Rows from block 7 of a small CTC audio transcriber, named by matrix and row number. Rows with one number belong to one channel. Each number is 200 + 40 x the weight over its row's rms, rounded and kept within 0 to 999. All counts start at 0. After the name is the row's rms in percent of the matrix's.
After each channel's rows are labels from the 100 clips, of 14976, where the channel reaches its highest value: "strongest on" is what is common among them. Only what is clearly more common there than usual is listed. The data: short read English sentences (LibriTTS-R).
# convs0: first width-9 conv (model.blocks.7.convs.0.weight, 144x112x9, each kernel summed), inputs 0-111
# convs1: second width-9 conv (model.blocks.7.convs.1.weight, 144x144x9, transposed, each kernel summed), outputs 0-143

convs0.86,094,214,195,121,228,168,205,163,186,98,106,157,106,168,198,194,169,229,222,197,160,196,215,230,269,237,225,189,183,220,152,216,154,164,263,222,128,248,215,235,220,213,131,198,127,197,166,257,84,99,161,167,221,153,207,232,186,218,176,236,193,241,184,231,236,260,201,187,248,243,207,182,185,213,208,199,178,191,268,211,212,221,171,207,192,261,214,171,153,206,187,193,257,193,139,233,212,131,161,184,178,213,127,232,228,196,136,185,243,228,212,154,199
convs1.86,097,205,211,222,140,216,171,201,198,247,162,178,233,211,123,192,156,174,266,221,261,219,217,176,217,249,260,242,248,246,205,222,236,241,237,199,181,229,207,184,209,186,222,268,233,211,242,210,161,216,188,195,205,223,36,191,173,209,139,112,223,236,212,194,207,201,177,205,191,165,176,195,221,196,174,248,186,174,210,168,174,218,237,122,215,213,225,139,163,229,194,190,253,231,166,166,191,257,205,206,147,188,244,194,260,172,222,191,203,204,91,113,206,196,219,209,202,143,133,179,197,242,196,207,211,155,177,261,190,189,224,199,230,203,197,36,82,215,231,129,200,196,230,174,224
strongest on: the word "and"

convs0.16,096,157,205,221,173,178,203,207,230,255,250,151,199,202,211,175,182,199,188,193,202,261,167,123,230,239,211,169,232,182,195,223,168,233,192,194,226,210,171,283,145,223,221,189,192,178,132,204,165,116,254,232,144,172,208,257,116,156,177,203,186,164,168,164,102,174,226,117,174,183,214,156,162,213,101,140,230,204,270,250,140,197,220,167,200,134,174,194,204,190,260,196,174,178,273,183,225,167,177,117,164,178,156,229,146,136,247,180,113,194,185,190,225
convs1.16,101,154,207,194,307,225,230,138,222,265,194,193,144,156,285,196,224,172,221,206,146,173,187,154,176,178,194,203,177,216,203,182,174,152,178,173,256,131,205,146,222,190,150,223,197,233,169,125,134,237,210,212,186,254,278,263,158,162,216,232,238,219,180,181,184,179,185,200,138,177,148,165,169,220,147,201,231,277,193,192,190,150,223,271,197,135,186,143,190,224,199,191,174,145,149,200,231,215,175,195,165,203,175,248,184,153,222,252,226,207,232,197,157,213,293,170,180,168,262,188,211,261,198,219,179,155,173,251,189,239,130,289,133,253,126,241,152,223,220,223,208,140,175,236,296
strongest on: the word "i"

convs0.62,107,186,175,215,282,283,147,229,239,139,155,236,174,169,235,182,150,250,148,223,165,92,283,171,147,224,259,225,207,192,160,191,209,206,245,283,172,266,209,218,212,175,187,279,190,203,193,154,243,218,234,231,257,222,203,183,248,190,133,197,173,244,147,241,191,165,176,181,174,230,234,179,173,113,210,233,209,243,180,234,194,207,223,214,201,241,166,251,239,175,252,178,206,208,239,231,191,224,145,266,256,286,181,181,220,257,187,206,227,158,135,242,223
convs1.62,104,154,222,241,107,202,205,192,183,148,192,227,248,218,235,142,218,112,226,225,227,193,210,185,235,143,173,237,198,184,131,192,266,200,269,150,145,246,216,136,237,144,166,126,243,206,207,228,183,231,247,247,166,153,225,185,154,205,200,258,202,173,190,187,213,204,160,188,190,187,207,239,156,276,255,193,192,158,180,139,158,145,157,179,253,138,209,213,242,199,194,248,189,36,209,166,172,187,198,175,195,177,233,237,95,254,175,123,181,143,213,226,193,248,195,244,198,246,151,169,216,241,188,125,225,178,136,189,165,172,121,184,224,202,204,207,168,234,187,231,222,201,201,174,194
strongest on: the word "you"

convs0.83,109,197,209,225,220,255,129,246,224,210,236,222,163,222,173,201,184,194,136,215,168,227,229,192,197,110,226,232,115,183,157,193,135,139,154,192,195,127,194,174,126,174,152,260,119,178,119,135,231,106,186,212,222,208,205,171,170,152,137,199,162,172,189,179,121,192,243,208,149,118,195,131,189,179,182,187,193,236,208,193,205,195,130,191,158,177,152,248,225,122,216,173,121,183,256,234,238,209,157,242,219,225,203,177,222,154,227,201,149,189,176,204,217
convs1.83,082,170,188,213,190,174,219,209,125,163,209,218,155,236,183,152,210,181,100,149,164,143,215,188,173,96,179,220,155,214,221,175,272,163,175,299,181,210,182,198,216,236,180,163,231,221,150,197,202,174,182,194,126,200,265,154,208,271,299,203,204,179,224,198,159,209,186,195,226,133,164,160,143,170,228,219,203,256,180,254,160,203,166,180,153,206,198,225,230,162,219,210,140,205,122,155,145,94,229,208,139,161,250,233,277,208,146,175,193,215,190,255,262,178,196,146,121,173,253,180,137,213,159,143,212,180,211,171,192,267,224,235,144,185,177,188,273,225,197,228,206,174,202,234,230
strongest on: the word "you"; the word "he"

convs0.128,080,189,138,107,152,191,247,116,263,162,141,91,180,211,248,231,205,223,210,168,169,163,163,219,206,225,167,166,168,244,222,209,217,184,166,238,233,216,200,275,199,205,185,137,228,265,198,196,222,198,241,204,79,175,133,287,195,178,130,135,189,111,183,204,188,175,165,195,239,180,142,184,200,183,172,169,186,155,167,185,152,134,216,153,185,163,178,223,163,215,246,193,190,175,195,170,170,208,221,205,136,175,158,226,135,225,221,120,176,215,202,180,199
convs1.128,086,219,227,199,237,234,209,202,168,196,189,175,155,171,235,223,176,244,263,225,118,186,249,197,284,257,166,211,234,118,252,201,265,186,200,241,251,197,191,221,169,200,262,219,196,225,157,254,260,255,270,222,307,258,178,250,182,204,208,185,212,197,220,196,188,200,156,211,139,164,232,189,258,242,209,187,197,217,221,131,231,236,238,276,172,132,170,225,153,236,189,157,248,231,225,164,239,196,169,240,248,244,158,190,162,233,227,218,287,230,96,119,170,237,208,149,187,159,282,201,241,218,186,175,195,238,207,217,224,194,175,212,186,227,155,274,196,191,218,239,166,187,275,286,224
strongest on: the word "i"

convs0.111,088,239,190,222,208,218,193,201,196,223,180,225,142,202,248,257,197,258,206,205,205,92,197,247,133,226,164,186,135,181,206,166,210,202,155,208,227,177,162,154,208,267,233,197,199,204,233,264,265,71,176,248,170,218,188,209,166,151,139,192,119,228,223,137,141,197,222,202,234,143,75,194,208,188,192,252,163,246,247,196,172,229,178,127,234,190,184,259,174,178,170,232,221,199,156,102,201,243,216,245,169,176,224,193,176,235,147,215,215,201,175,182,244
convs1.111,092,107,187,271,268,179,209,221,196,218,203,206,196,154,185,231,181,208,181,250,264,248,191,183,232,203,222,220,150,272,240,183,151,234,211,202,233,190,199,224,226,126,149,189,259,159,236,224,180,204,213,144,183,208,193,151,154,191,187,301,275,237,115,165,99,193,218,129,167,198,130,165,259,185,168,125,210,177,178,163,231,281,209,209,191,290,239,224,247,238,152,247,190,153,173,216,198,235,224,185,208,206,213,264,170,155,161,184,296,200,244,214,196,186,153,231,198,182,239,184,200,197,223,239,249,165,186,239,239,118,117,172,200,167,171,173,189,192,140,180,160,245,247,184,225
strongest on: voice: male

convs0.36,113,162,201,203,213,157,232,173,194,140,207,237,189,262,243,210,169,238,102,263,275,146,174,199,222,187,231,156,225,266,203,198,196,163,136,185,213,154,188,184,252,220,218,208,205,115,212,192,235,148,173,237,197,146,220,191,134,135,130,225,107,246,231,105,170,203,147,192,194,141,180,244,229,251,257,211,179,131,164,139,238,190,109,214,208,236,186,178,188,181,153,220,180,205,186,180,218,255,193,134,234,184,226,156,209,161,215,212,251,180,271,188,172
convs1.36,136,209,181,176,212,196,186,242,218,303,164,229,161,251,86,167,189,247,216,213,231,198,171,198,142,276,172,153,165,218,193,130,167,267,163,134,199,179,205,225,160,242,203,206,206,254,198,166,241,227,136,136,230,140,228,134,193,233,179,180,232,200,203,245,126,190,209,114,176,198,162,156,229,174,126,223,170,217,210,223,216,214,219,181,182,220,229,241,235,217,186,210,231,217,222,194,238,270,233,217,245,142,251,229,191,180,190,174,182,190,224,299,176,142,191,226,155,234,275,223,99,165,171,211,211,167,173,172,133,174,177,187,194,103,161,195,232,126,176,160,145,237,149,155,232
strongest on: voice: female

convs0.65,102,288,185,169,243,143,159,197,202,180,130,237,215,226,162,134,174,203,167,227,163,162,201,195,106,196,217,205,151,216,232,202,152,125,175,172,126,179,123,217,230,221,238,225,124,137,173,148,271,271,149,265,233,190,251,168,217,201,179,150,169,240,220,179,186,164,158,186,188,261,287,161,178,122,162,198,85,177,189,200,187,198,222,163,267,228,158,164,225,163,212,180,221,203,155,188,221,269,179,212,226,153,219,224,214,194,180,186,187,193,176,213,182
convs1.65,105,224,229,243,222,188,137,234,118,210,194,190,210,227,257,199,163,206,273,250,204,173,202,150,231,221,216,132,180,187,255,168,274,156,223,267,165,195,123,211,219,188,185,70,134,225,192,215,240,228,198,188,139,141,200,145,146,221,138,266,220,149,213,153,213,162,179,173,165,267,213,216,175,202,237,166,173,191,208,157,216,219,150,242,224,176,174,189,165,225,197,253,184,187,238,202,249,240,153,114,234,201,225,196,145,229,239,107,233,153,140,242,172,249,204,195,209,220,160,200,206,244,163,124,206,196,151,205,157,141,166,186,245,185,182,224,215,131,140,124,151,168,221,145,225
strongest on: the word "you"; the word "do"

convs0.89,108,243,146,248,195,171,183,229,214,151,235,205,207,212,176,208,188,177,126,173,174,215,174,251,222,150,222,209,210,208,152,208,217,240,188,200,207,162,186,215,230,285,220,123,215,81,185,69,242,126,208,174,170,211,225,223,119,179,203,141,183,220,175,201,120,239,220,150,109,171,141,230,221,212,106,203,163,183,208,219,225,179,162,189,197,243,161,177,240,159,173,212,187,183,189,164,232,221,220,242,160,137,222,157,163,256,232,166,124,211,190,143,190
convs1.89,088,151,204,230,221,167,154,187,182,193,192,96,145,251,141,143,184,174,156,133,185,212,184,211,198,98,191,185,185,230,208,219,230,166,240,250,205,241,166,228,252,205,243,231,166,184,199,236,198,154,144,184,184,165,291,198,212,217,114,253,305,245,184,192,135,276,179,174,208,137,205,167,196,203,249,188,179,184,260,120,253,322,127,259,194,262,193,162,194,189,195,197,221,171,209,193,123,199,155,137,200,171,204,220,179,192,205,204,218,184,258,202,162,147,175,130,184,148,230,175,214,154,181,227,197,234,197,207,184,232,198,228,188,189,206,192,200,147,221,147,161,221,247,248,286
strongest on: voice: male

convs0.91,079,276,167,113,145,203,177,183,279,121,238,166,177,231,227,201,194,232,175,186,187,204,149,190,219,201,155,140,230,250,208,250,188,188,196,221,253,198,179,272,266,219,249,184,208,195,192,144,265,196,213,209,108,137,222,286,139,107,201,102,205,166,182,143,173,207,148,205,135,207,231,207,183,233,200,190,199,197,135,177,156,174,197,126,253,182,144,207,203,237,211,202,258,122,236,167,230,201,176,189,178,198,170,186,173,202,238,144,150,234,192,212,185
convs1.91,086,198,202,222,236,193,193,193,199,182,262,215,170,189,261,257,217,226,233,224,136,194,232,211,241,213,174,196,209,134,268,231,222,143,195,290,199,193,191,152,240,177,256,209,184,218,247,271,238,168,176,263,277,215,215,215,222,270,167,189,227,202,211,210,152,226,202,208,167,210,233,177,247,244,143,203,184,156,220,241,190,235,292,245,180,255,172,208,183,244,224,163,237,278,176,243,197,128,216,225,230,267,160,267,184,179,325,214,266,234,203,136,157,221,197,157,190,165,298,199,263,205,233,192,172,271,229,222,183,185,218,207,186,194,174,269,248,150,181,232,182,151,223,289,264
strongest on: the word "i"

convs0.69,097,196,159,214,206,200,235,263,201,161,202,187,108,190,153,232,201,188,217,213,230,246,179,160,190,155,255,175,109,219,185,197,129,244,237,176,167,181,227,224,176,157,152,235,209,215,107,171,204,75,195,226,233,104,120,182,127,185,203,212,216,105,188,157,173,214,220,127,208,249,166,198,227,215,194,155,167,186,264,228,162,183,189,247,123,265,276,197,182,180,217,225,203,136,205,227,178,226,196,215,227,236,195,191,226,151,156,140,235,221,180,193,193
convs1.69,094,213,251,215,106,207,215,184,145,183,148,197,159,212,148,173,218,158,117,185,217,151,167,161,172,173,237,223,265,179,200,221,247,211,223,174,186,201,211,166,127,169,195,216,274,194,184,169,191,179,273,151,217,172,180,260,227,207,265,133,216,208,176,197,155,208,165,240,184,192,226,227,223,145,184,290,185,150,200,229,158,148,244,198,107,256,237,199,199,156,161,153,221,212,137,109,155,190,238,239,195,141,176,191,256,269,123,189,243,189,187,152,189,233,221,184,168,239,159,189,223,153,119,222,262,109,176,155,237,248,193,213,214,211,188,133,133,189,191,248,177,244,230,213,262
strongest on: voice: female

convs0.30,090,171,193,238,195,222,160,238,195,144,176,192,118,163,238,147,175,296,227,169,201,197,129,211,197,169,168,172,176,217,221,171,197,172,216,194,156,192,239,197,251,190,183,227,232,230,196,236,215,134,194,187,241,137,210,238,199,156,155,197,167,106,193,127,240,214,175,182,270,179,170,200,178,186,228,229,249,193,207,74,212,179,204,144,98,191,213,147,222,188,260,171,175,145,172,177,180,204,163,249,190,262,132,164,160,106,163,121,183,251,200,170,193
convs1.30,090,122,195,130,143,281,141,203,206,180,139,184,253,225,178,247,161,227,201,220,213,232,253,221,213,115,163,189,181,178,166,249,195,229,166,208,226,227,253,244,231,152,297,192,289,229,182,236,226,251,185,265,247,180,231,232,200,174,218,239,159,218,114,133,225,183,233,237,191,210,176,160,228,159,168,226,165,194,180,210,215,179,226,221,142,92,238,216,257,208,194,228,235,171,191,116,234,235,250,161,164,120,208,173,178,241,220,188,148,224,173,173,223,172,186,183,183,225,213,191,210,236,159,198,277,155,186,153,193,140,222,299,200,243,195,196,128,171,220,136,231,200,255,189,148
strongest on: the word "was"; the word "it"

convs0.67,085,114,206,193,204,228,249,161,163,182,223,180,192,203,230,126,188,185,206,196,177,182,216,204,149,134,207,202,153,178,175,178,173,186,150,207,176,93,239,275,185,254,171,272,202,257,162,195,219,72,192,206,236,199,119,211,204,215,225,142,207,154,212,198,182,174,203,148,143,195,136,171,211,212,234,208,188,221,209,228,212,217,247,241,133,186,210,177,184,144,218,139,160,181,248,234,183,279,274,277,212,219,215,226,219,246,262,200,238,198,217,88,211
convs1.67,105,196,243,104,246,242,179,233,209,201,241,123,122,180,156,171,228,222,133,205,152,208,176,213,212,252,226,238,198,245,205,258,191,162,195,254,206,164,200,192,258,203,279,214,192,196,256,243,244,220,132,241,206,266,232,206,159,176,236,211,182,119,213,209,102,174,181,189,193,219,209,176,191,160,118,226,225,151,179,245,216,210,221,219,157,241,171,189,177,200,205,165,155,285,150,168,199,239,205,279,102,228,210,133,215,202,158,146,202,227,177,212,150,206,228,143,125,208,120,202,235,81,164,167,214,231,191,196,264,237,167,227,208,236,191,139,218,170,241,197,207,226,250,203,219
strongest on: the word "you"

convs0.130,086,207,210,210,180,214,214,185,192,199,157,203,220,162,189,92,218,277,184,225,188,193,183,166,212,212,114,206,208,133,252,199,203,200,227,161,165,112,239,212,220,289,166,218,248,207,121,230,218,130,126,246,235,162,167,211,251,223,219,203,264,165,183,210,201,207,197,161,110,268,220,189,181,182,257,200,192,204,242,216,153,206,179,227,167,226,260,146,211,182,195,186,151,163,201,235,146,228,197,198,279,227,232,192,168,224,240,102,251,144,127,115,190
convs1.130,099,188,228,98,195,182,155,214,180,91,190,183,198,137,213,216,170,200,192,218,175,169,244,118,302,225,169,200,159,224,216,270,161,154,222,178,192,192,159,167,179,166,217,222,220,253,190,250,221,254,167,235,230,210,113,200,164,159,184,207,283,252,264,215,213,262,226,178,154,189,249,166,215,197,110,265,239,69,216,174,231,194,243,210,225,185,176,185,209,229,127,197,235,187,208,250,220,227,163,295,181,173,179,182,221,204,222,155,175,186,144,223,172,296,212,153,209,243,150,219,212,244,240,202,194,193,161,207,181,213,266,189,191,234,145,248,158,222,195,192,160,180,164,213,142
strongest on: the word "you"

convs0.17,099,295,186,168,180,171,139,166,140,209,196,188,216,164,169,172,177,198,188,160,215,169,213,79,100,229,198,174,152,189,149,140,173,174,198,169,138,249,194,207,235,211,247,182,195,158,195,200,229,225,152,254,193,205,227,141,243,206,188,178,170,285,203,224,236,218,154,136,133,271,179,182,162,149,222,182,179,150,130,173,145,231,141,131,261,265,173,212,163,209,150,214,244,213,156,187,234,227,176,175,229,133,176,239,204,235,213,144,257,200,202,193,160
convs1.17,101,209,191,220,235,133,133,263,209,225,164,195,191,145,191,206,218,192,308,235,166,180,159,148,216,241,231,192,210,173,241,113,183,194,163,231,182,159,134,224,155,175,212,112,111,194,229,199,172,198,163,165,202,223,134,156,159,188,102,222,231,160,235,134,174,179,158,163,152,245,211,166,183,99,209,163,221,195,254,180,221,240,163,202,221,227,111,172,172,185,160,182,168,183,223,268,254,194,151,119,196,248,156,212,160,144,246,173,251,199,141,184,151,231,157,225,172,220,172,219,223,244,256,147,213,189,162,221,180,180,190,153,255,198,189,249,229,188,152,166,194,164,210,122,175
strongest on: the word "to"

convs0.108,103,126,252,225,275,289,206,230,232,192,193,202,184,143,206,99,228,198,202,225,169,196,212,215,208,216,262,244,226,198,212,236,163,271,257,257,191,220,270,207,231,238,220,224,203,218,193,218,221,147,219,198,201,201,119,156,247,230,273,265,181,245,132,213,160,205,252,268,173,144,175,233,207,216,201,218,151,214,204,295,227,216,138,233,205,198,248,218,223,137,221,206,226,229,220,216,127,162,117,194,239,252,236,185,161,226,239,249,182,177,171,262,244
convs1.108,108,198,220,187,226,159,228,204,200,98,170,170,224,248,173,200,211,154,314,270,160,199,240,159,163,275,193,150,198,191,221,172,203,216,306,214,214,234,185,189,194,171,206,244,267,199,157,260,162,117,144,192,200,164,180,161,176,211,189,217,144,262,205,223,201,175,221,206,214,193,195,182,193,260,217,279,162,102,144,225,193,184,201,217,189,164,178,160,249,239,174,284,167,231,160,214,175,132,176,185,198,204,203,270,113,172,171,166,216,158,236,217,262,129,161,169,184,219,178,227,191,210,285,228,283,250,193,252,259,158,203,160,236,241,186,164,217,223,152,193,190,230,196,205,127
strongest on: the word "to"

convs0.47,099,119,149,200,187,175,196,221,166,202,157,152,158,227,202,206,171,214,141,218,175,230,212,126,212,215,212,203,207,150,162,226,185,203,212,185,194,250,272,278,137,221,170,237,160,226,186,94,159,167,198,184,223,182,176,187,165,172,139,225,166,188,218,213,205,237,235,102,236,133,200,158,157,152,177,191,276,158,257,242,152,239,214,181,149,191,204,201,197,210,248,183,118,211,280,258,276,126,101,205,195,184,128,182,190,179,237,156,190,220,200,171,180
convs1.47,117,181,171,161,241,192,259,237,164,264,200,166,197,77,224,173,253,177,174,190,190,157,225,182,224,247,229,169,221,242,190,194,225,209,184,173,162,126,227,176,231,242,131,201,172,268,226,180,171,187,259,189,203,185,201,233,155,193,228,225,195,175,183,180,220,186,254,230,119,224,111,224,222,264,243,241,237,179,153,224,187,149,219,188,204,173,189,203,213,197,233,151,189,157,240,218,230,181,190,196,210,159,267,228,160,167,214,212,245,280,235,203,137,208,324,313,231,218,173,209,139,231,167,227,232,233,216,209,213,195,158,253,189,156,104,211,148,187,288,227,229,155,180,188,300
strongest on: the word "what"; the word "but"

convs0.60,097,192,162,204,176,220,215,178,200,194,155,202,182,180,278,177,162,244,109,213,232,162,168,269,185,201,179,206,192,205,242,186,182,180,166,218,213,157,136,185,254,277,206,170,221,120,193,122,241,124,209,239,182,187,167,203,135,184,157,217,134,232,216,151,159,215,216,189,183,179,105,224,196,209,198,220,190,176,173,256,199,211,162,201,152,157,149,128,218,135,222,150,197,215,205,104,204,214,122,211,135,137,184,132,169,252,124,175,195,246,140,262,209
convs1.60,092,91,150,186,210,250,172,203,190,241,170,150,220,262,203,206,238,263,255,177,213,242,223,173,203,180,220,172,155,247,167,176,234,189,194,181,214,208,241,231,184,171,137,205,226,215,183,204,179,157,187,159,220,169,232,180,143,190,77,239,208,204,127,170,149,256,183,169,209,180,131,197,156,202,182,134,170,135,213,197,143,235,196,180,146,212,219,280,148,194,183,242,162,218,205,210,214,265,169,176,257,162,182,210,139,201,136,174,176,170,238,210,179,100,175,155,218,190,227,223,179,129,155,213,203,143,199,175,154,135,85,207,179,148,193,178,229,199,139,88,157,224,183,195,238
strongest on: the word "was"

convs0.13,090,222,133,233,175,153,191,241,204,176,175,193,194,237,192,142,175,197,226,174,210,192,181,154,200,248,149,123,151,160,207,154,163,183,154,170,164,208,146,190,126,137,131,223,153,205,138,220,151,132,224,196,184,171,165,160,133,184,152,212,220,183,140,170,144,124,200,144,163,167,151,132,168,197,172,160,213,169,246,214,168,130,127,167,237,174,168,161,169,122,216,206,174,177,170,200,170,124,185,179,143,189,84,197,150,178,197,170,173,151,184,199,207
convs1.13,089,207,155,135,298,169,220,207,238,192,154,106,147,149,227,188,205,195,228,186,211,138,211,207,186,179,214,181,203,195,159,147,206,253,96,190,213,132,217,185,145,153,220,214,205,202,180,175,250,194,208,209,248,214,221,137,187,159,125,212,212,200,200,134,205,199,238,167,104,126,200,130,202,125,228,156,231,219,234,171,209,197,205,262,140,156,153,205,166,205,117,212,178,185,179,166,253,244,89,141,193,153,173,204,243,128,207,211,280,173,207,190,215,195,194,240,212,165,229,181,204,236,174,168,173,222,169,168,214,191,230,160,95,250,137,258,224,209,222,223,173,138,192,167,200
strongest on: voice: male

convs0.140,090,218,155,163,160,196,194,165,249,127,234,197,160,169,184,171,173,171,192,243,157,188,174,171,219,228,204,167,182,226,122,229,119,153,182,188,217,190,165,198,104,143,187,233,175,204,130,231,150,103,189,153,163,165,183,195,65,194,184,137,159,205,189,176,126,131,200,190,197,240,148,138,116,202,153,164,228,174,203,171,160,138,182,200,166,163,210,185,239,149,251,170,182,191,215,184,210,182,165,182,202,238,201,191,206,128,184,152,121,144,193,214,219
convs1.140,069,148,158,206,241,204,217,164,215,281,154,223,119,194,287,196,187,276,241,135,223,158,222,188,142,207,264,155,219,239,208,164,184,142,159,230,180,146,214,142,149,187,171,213,247,252,178,238,186,222,200,279,202,190,243,160,217,196,204,195,203,191,144,170,248,200,230,208,183,229,230,117,172,236,87,135,197,181,242,256,177,140,212,176,221,157,234,175,234,195,258,211,245,240,227,179,207,189,177,158,191,146,291,170,264,198,282,190,136,188,218,159,185,198,166,210,229,180,238,228,192,192,210,227,168,106,243,194,184,163,201,178,129,175,160,268,188,210,164,241,230,150,157,267,234
strongest on: the word "was"

convs0.92,093,219,156,191,194,150,188,206,166,225,236,130,164,241,209,229,211,185,184,242,237,214,127,204,236,172,223,172,181,187,173,191,271,211,156,195,182,219,117,184,225,256,276,153,159,200,235,173,174,173,149,271,122,211,193,190,199,176,178,114,247,271,212,212,217,191,158,181,72,205,99,185,193,264,189,211,238,183,209,261,128,240,149,153,234,204,152,201,227,215,168,217,198,211,262,158,254,165,218,118,232,165,220,262,171,230,216,177,168,204,249,215,203
convs1.92,104,196,176,223,245,173,182,232,193,212,197,130,219,123,217,180,214,203,168,276,99,196,151,234,216,190,195,204,137,228,237,184,130,191,173,232,212,193,177,179,245,196,230,189,213,55,307,191,190,161,159,257,181,203,216,250,184,225,207,168,294,183,190,138,143,249,152,182,181,177,205,143,214,223,142,205,236,153,170,237,193,186,181,251,185,260,201,150,201,204,169,115,155,202,207,260,182,160,173,257,218,196,169,198,193,145,168,259,191,177,232,143,113,218,169,195,213,184,261,144,222,131,221,185,177,234,217,180,245,225,197,197,168,203,182,215,280,131,191,259,205,193,280,243,203
strongest on: the word "i"; the word "my"

convs0.38,090,243,195,126,191,265,220,200,258,169,213,153,201,256,261,218,176,139,220,205,229,225,156,219,224,214,193,144,219,221,239,201,235,237,214,216,211,278,210,253,260,152,180,250,243,236,248,247,203,232,170,148,149,163,191,205,165,154,192,231,273,251,209,158,205,195,166,252,191,75,158,212,168,229,210,206,217,217,170,211,159,250,223,91,216,216,204,185,240,231,214,186,243,214,218,136,250,157,221,73,234,194,147,218,156,139,194,198,218,226,235,225,234
convs1.38,091,184,237,150,180,201,192,188,201,247,164,184,236,215,205,205,191,225,261,126,225,214,235,220,158,246,213,274,185,165,166,141,225,213,151,129,232,197,226,218,181,257,150,231,257,219,206,194,154,198,166,255,221,199,145,71,175,189,178,193,254,267,129,193,220,193,206,122,163,108,124,121,217,205,112,245,180,193,216,256,146,207,175,143,227,209,231,118,231,199,204,215,227,171,187,197,230,235,171,213,195,171,218,249,205,154,227,179,190,213,148,146,222,185,178,180,166,208,236,195,198,242,179,226,242,125,249,196,211,110,144,165,177,177,152,143,244,226,217,269,243,237,143,250,155
strongest on: the word "what"

convs0.2,080,285,183,215,231,193,210,221,118,190,240,218,177,195,83,161,203,164,213,176,167,207,286,187,220,269,229,153,223,230,204,189,175,164,243,226,167,115,284,209,227,231,134,144,233,174,188,183,194,191,229,181,206,172,214,188,173,260,193,249,231,190,160,127,181,247,221,173,206,190,271,191,210,199,159,246,97,296,251,227,213,167,240,211,252,252,189,204,212,140,195,224,208,194,77,179,202,204,209,241,213,188,197,174,219,209,204,184,173,192,215,175,117
convs1.2,096,140,166,210,204,186,64,166,210,175,202,141,252,217,189,249,204,193,213,241,276,198,248,136,198,154,216,189,245,235,240,167,241,200,174,218,188,188,196,221,172,192,218,227,132,199,144,226,258,190,244,201,249,192,254,147,196,193,53,270,260,211,188,167,170,219,215,224,180,228,195,196,253,123,222,202,190,266,245,105,195,186,194,186,166,192,182,157,202,103,180,230,204,145,226,179,220,253,127,138,220,135,238,217,154,218,196,186,284,222,216,176,182,215,200,233,224,147,215,191,227,205,232,209,225,188,115,163,162,205,240,212,205,203,179,187,149,210,223,112,124,210,202,166,204
strongest on: the word "to"

convs0.28,087,198,181,178,235,223,182,195,189,156,129,222,184,274,228,201,180,265,83,247,177,185,228,219,173,240,206,264,219,205,146,176,198,190,206,231,210,271,285,303,200,268,202,264,203,214,228,125,239,170,221,229,164,189,209,247,246,190,93,313,172,199,175,196,198,188,225,146,214,215,214,161,208,128,214,211,266,193,171,244,170,204,162,212,189,175,212,256,182,147,228,199,131,223,250,202,195,235,140,233,202,193,204,196,194,197,221,252,224,258,150,247,201
convs1.28,089,158,203,278,188,195,197,201,164,212,240,207,254,172,266,235,256,179,233,231,166,128,265,154,253,193,231,189,247,256,217,127,281,268,236,244,218,181,217,198,267,154,166,183,224,285,216,198,208,204,232,237,225,166,184,212,161,237,244,222,216,211,179,203,231,231,166,239,173,234,193,231,196,323,232,265,127,208,165,253,215,115,182,201,256,203,191,215,215,209,227,238,136,130,243,217,231,221,206,205,251,170,313,236,131,257,172,203,226,234,199,208,178,231,270,292,237,207,218,172,198,261,255,180,222,166,186,215,165,179,145,210,220,206,148,185,200,214,241,251,231,186,193,233,238
strongest on: the word "what"

convs0.72,071,241,216,145,247,201,211,204,205,245,193,195,202,194,252,143,176,238,119,174,146,135,151,172,196,289,184,217,209,195,201,241,183,211,137,257,218,245,290,242,209,246,254,206,248,163,218,147,240,204,210,234,233,187,219,291,223,174,150,199,179,209,208,147,223,205,158,199,198,156,164,209,115,222,224,184,285,222,166,171,184,233,171,138,222,134,186,158,139,205,200,195,132,240,327,202,185,204,127,176,192,142,172,187,152,175,209,245,245,223,191,232,210
convs1.72,101,170,212,146,165,234,210,185,222,197,262,186,276,164,290,192,181,116,253,271,184,200,260,191,283,205,167,194,201,264,126,208,225,235,191,125,227,189,172,213,211,151,145,268,272,172,208,233,178,275,209,235,256,260,229,164,169,179,206,191,173,257,159,198,231,199,195,256,182,213,187,181,174,261,200,270,243,216,158,230,257,175,186,219,281,194,175,125,193,235,256,221,211,126,249,239,162,222,183,259,205,223,215,233,124,217,239,256,186,220,229,240,168,262,230,202,271,215,216,222,254,184,206,234,196,246,209,240,176,108,177,222,185,178,138,221,223,184,230,175,190,192,137,256,208
strongest on: the word "what"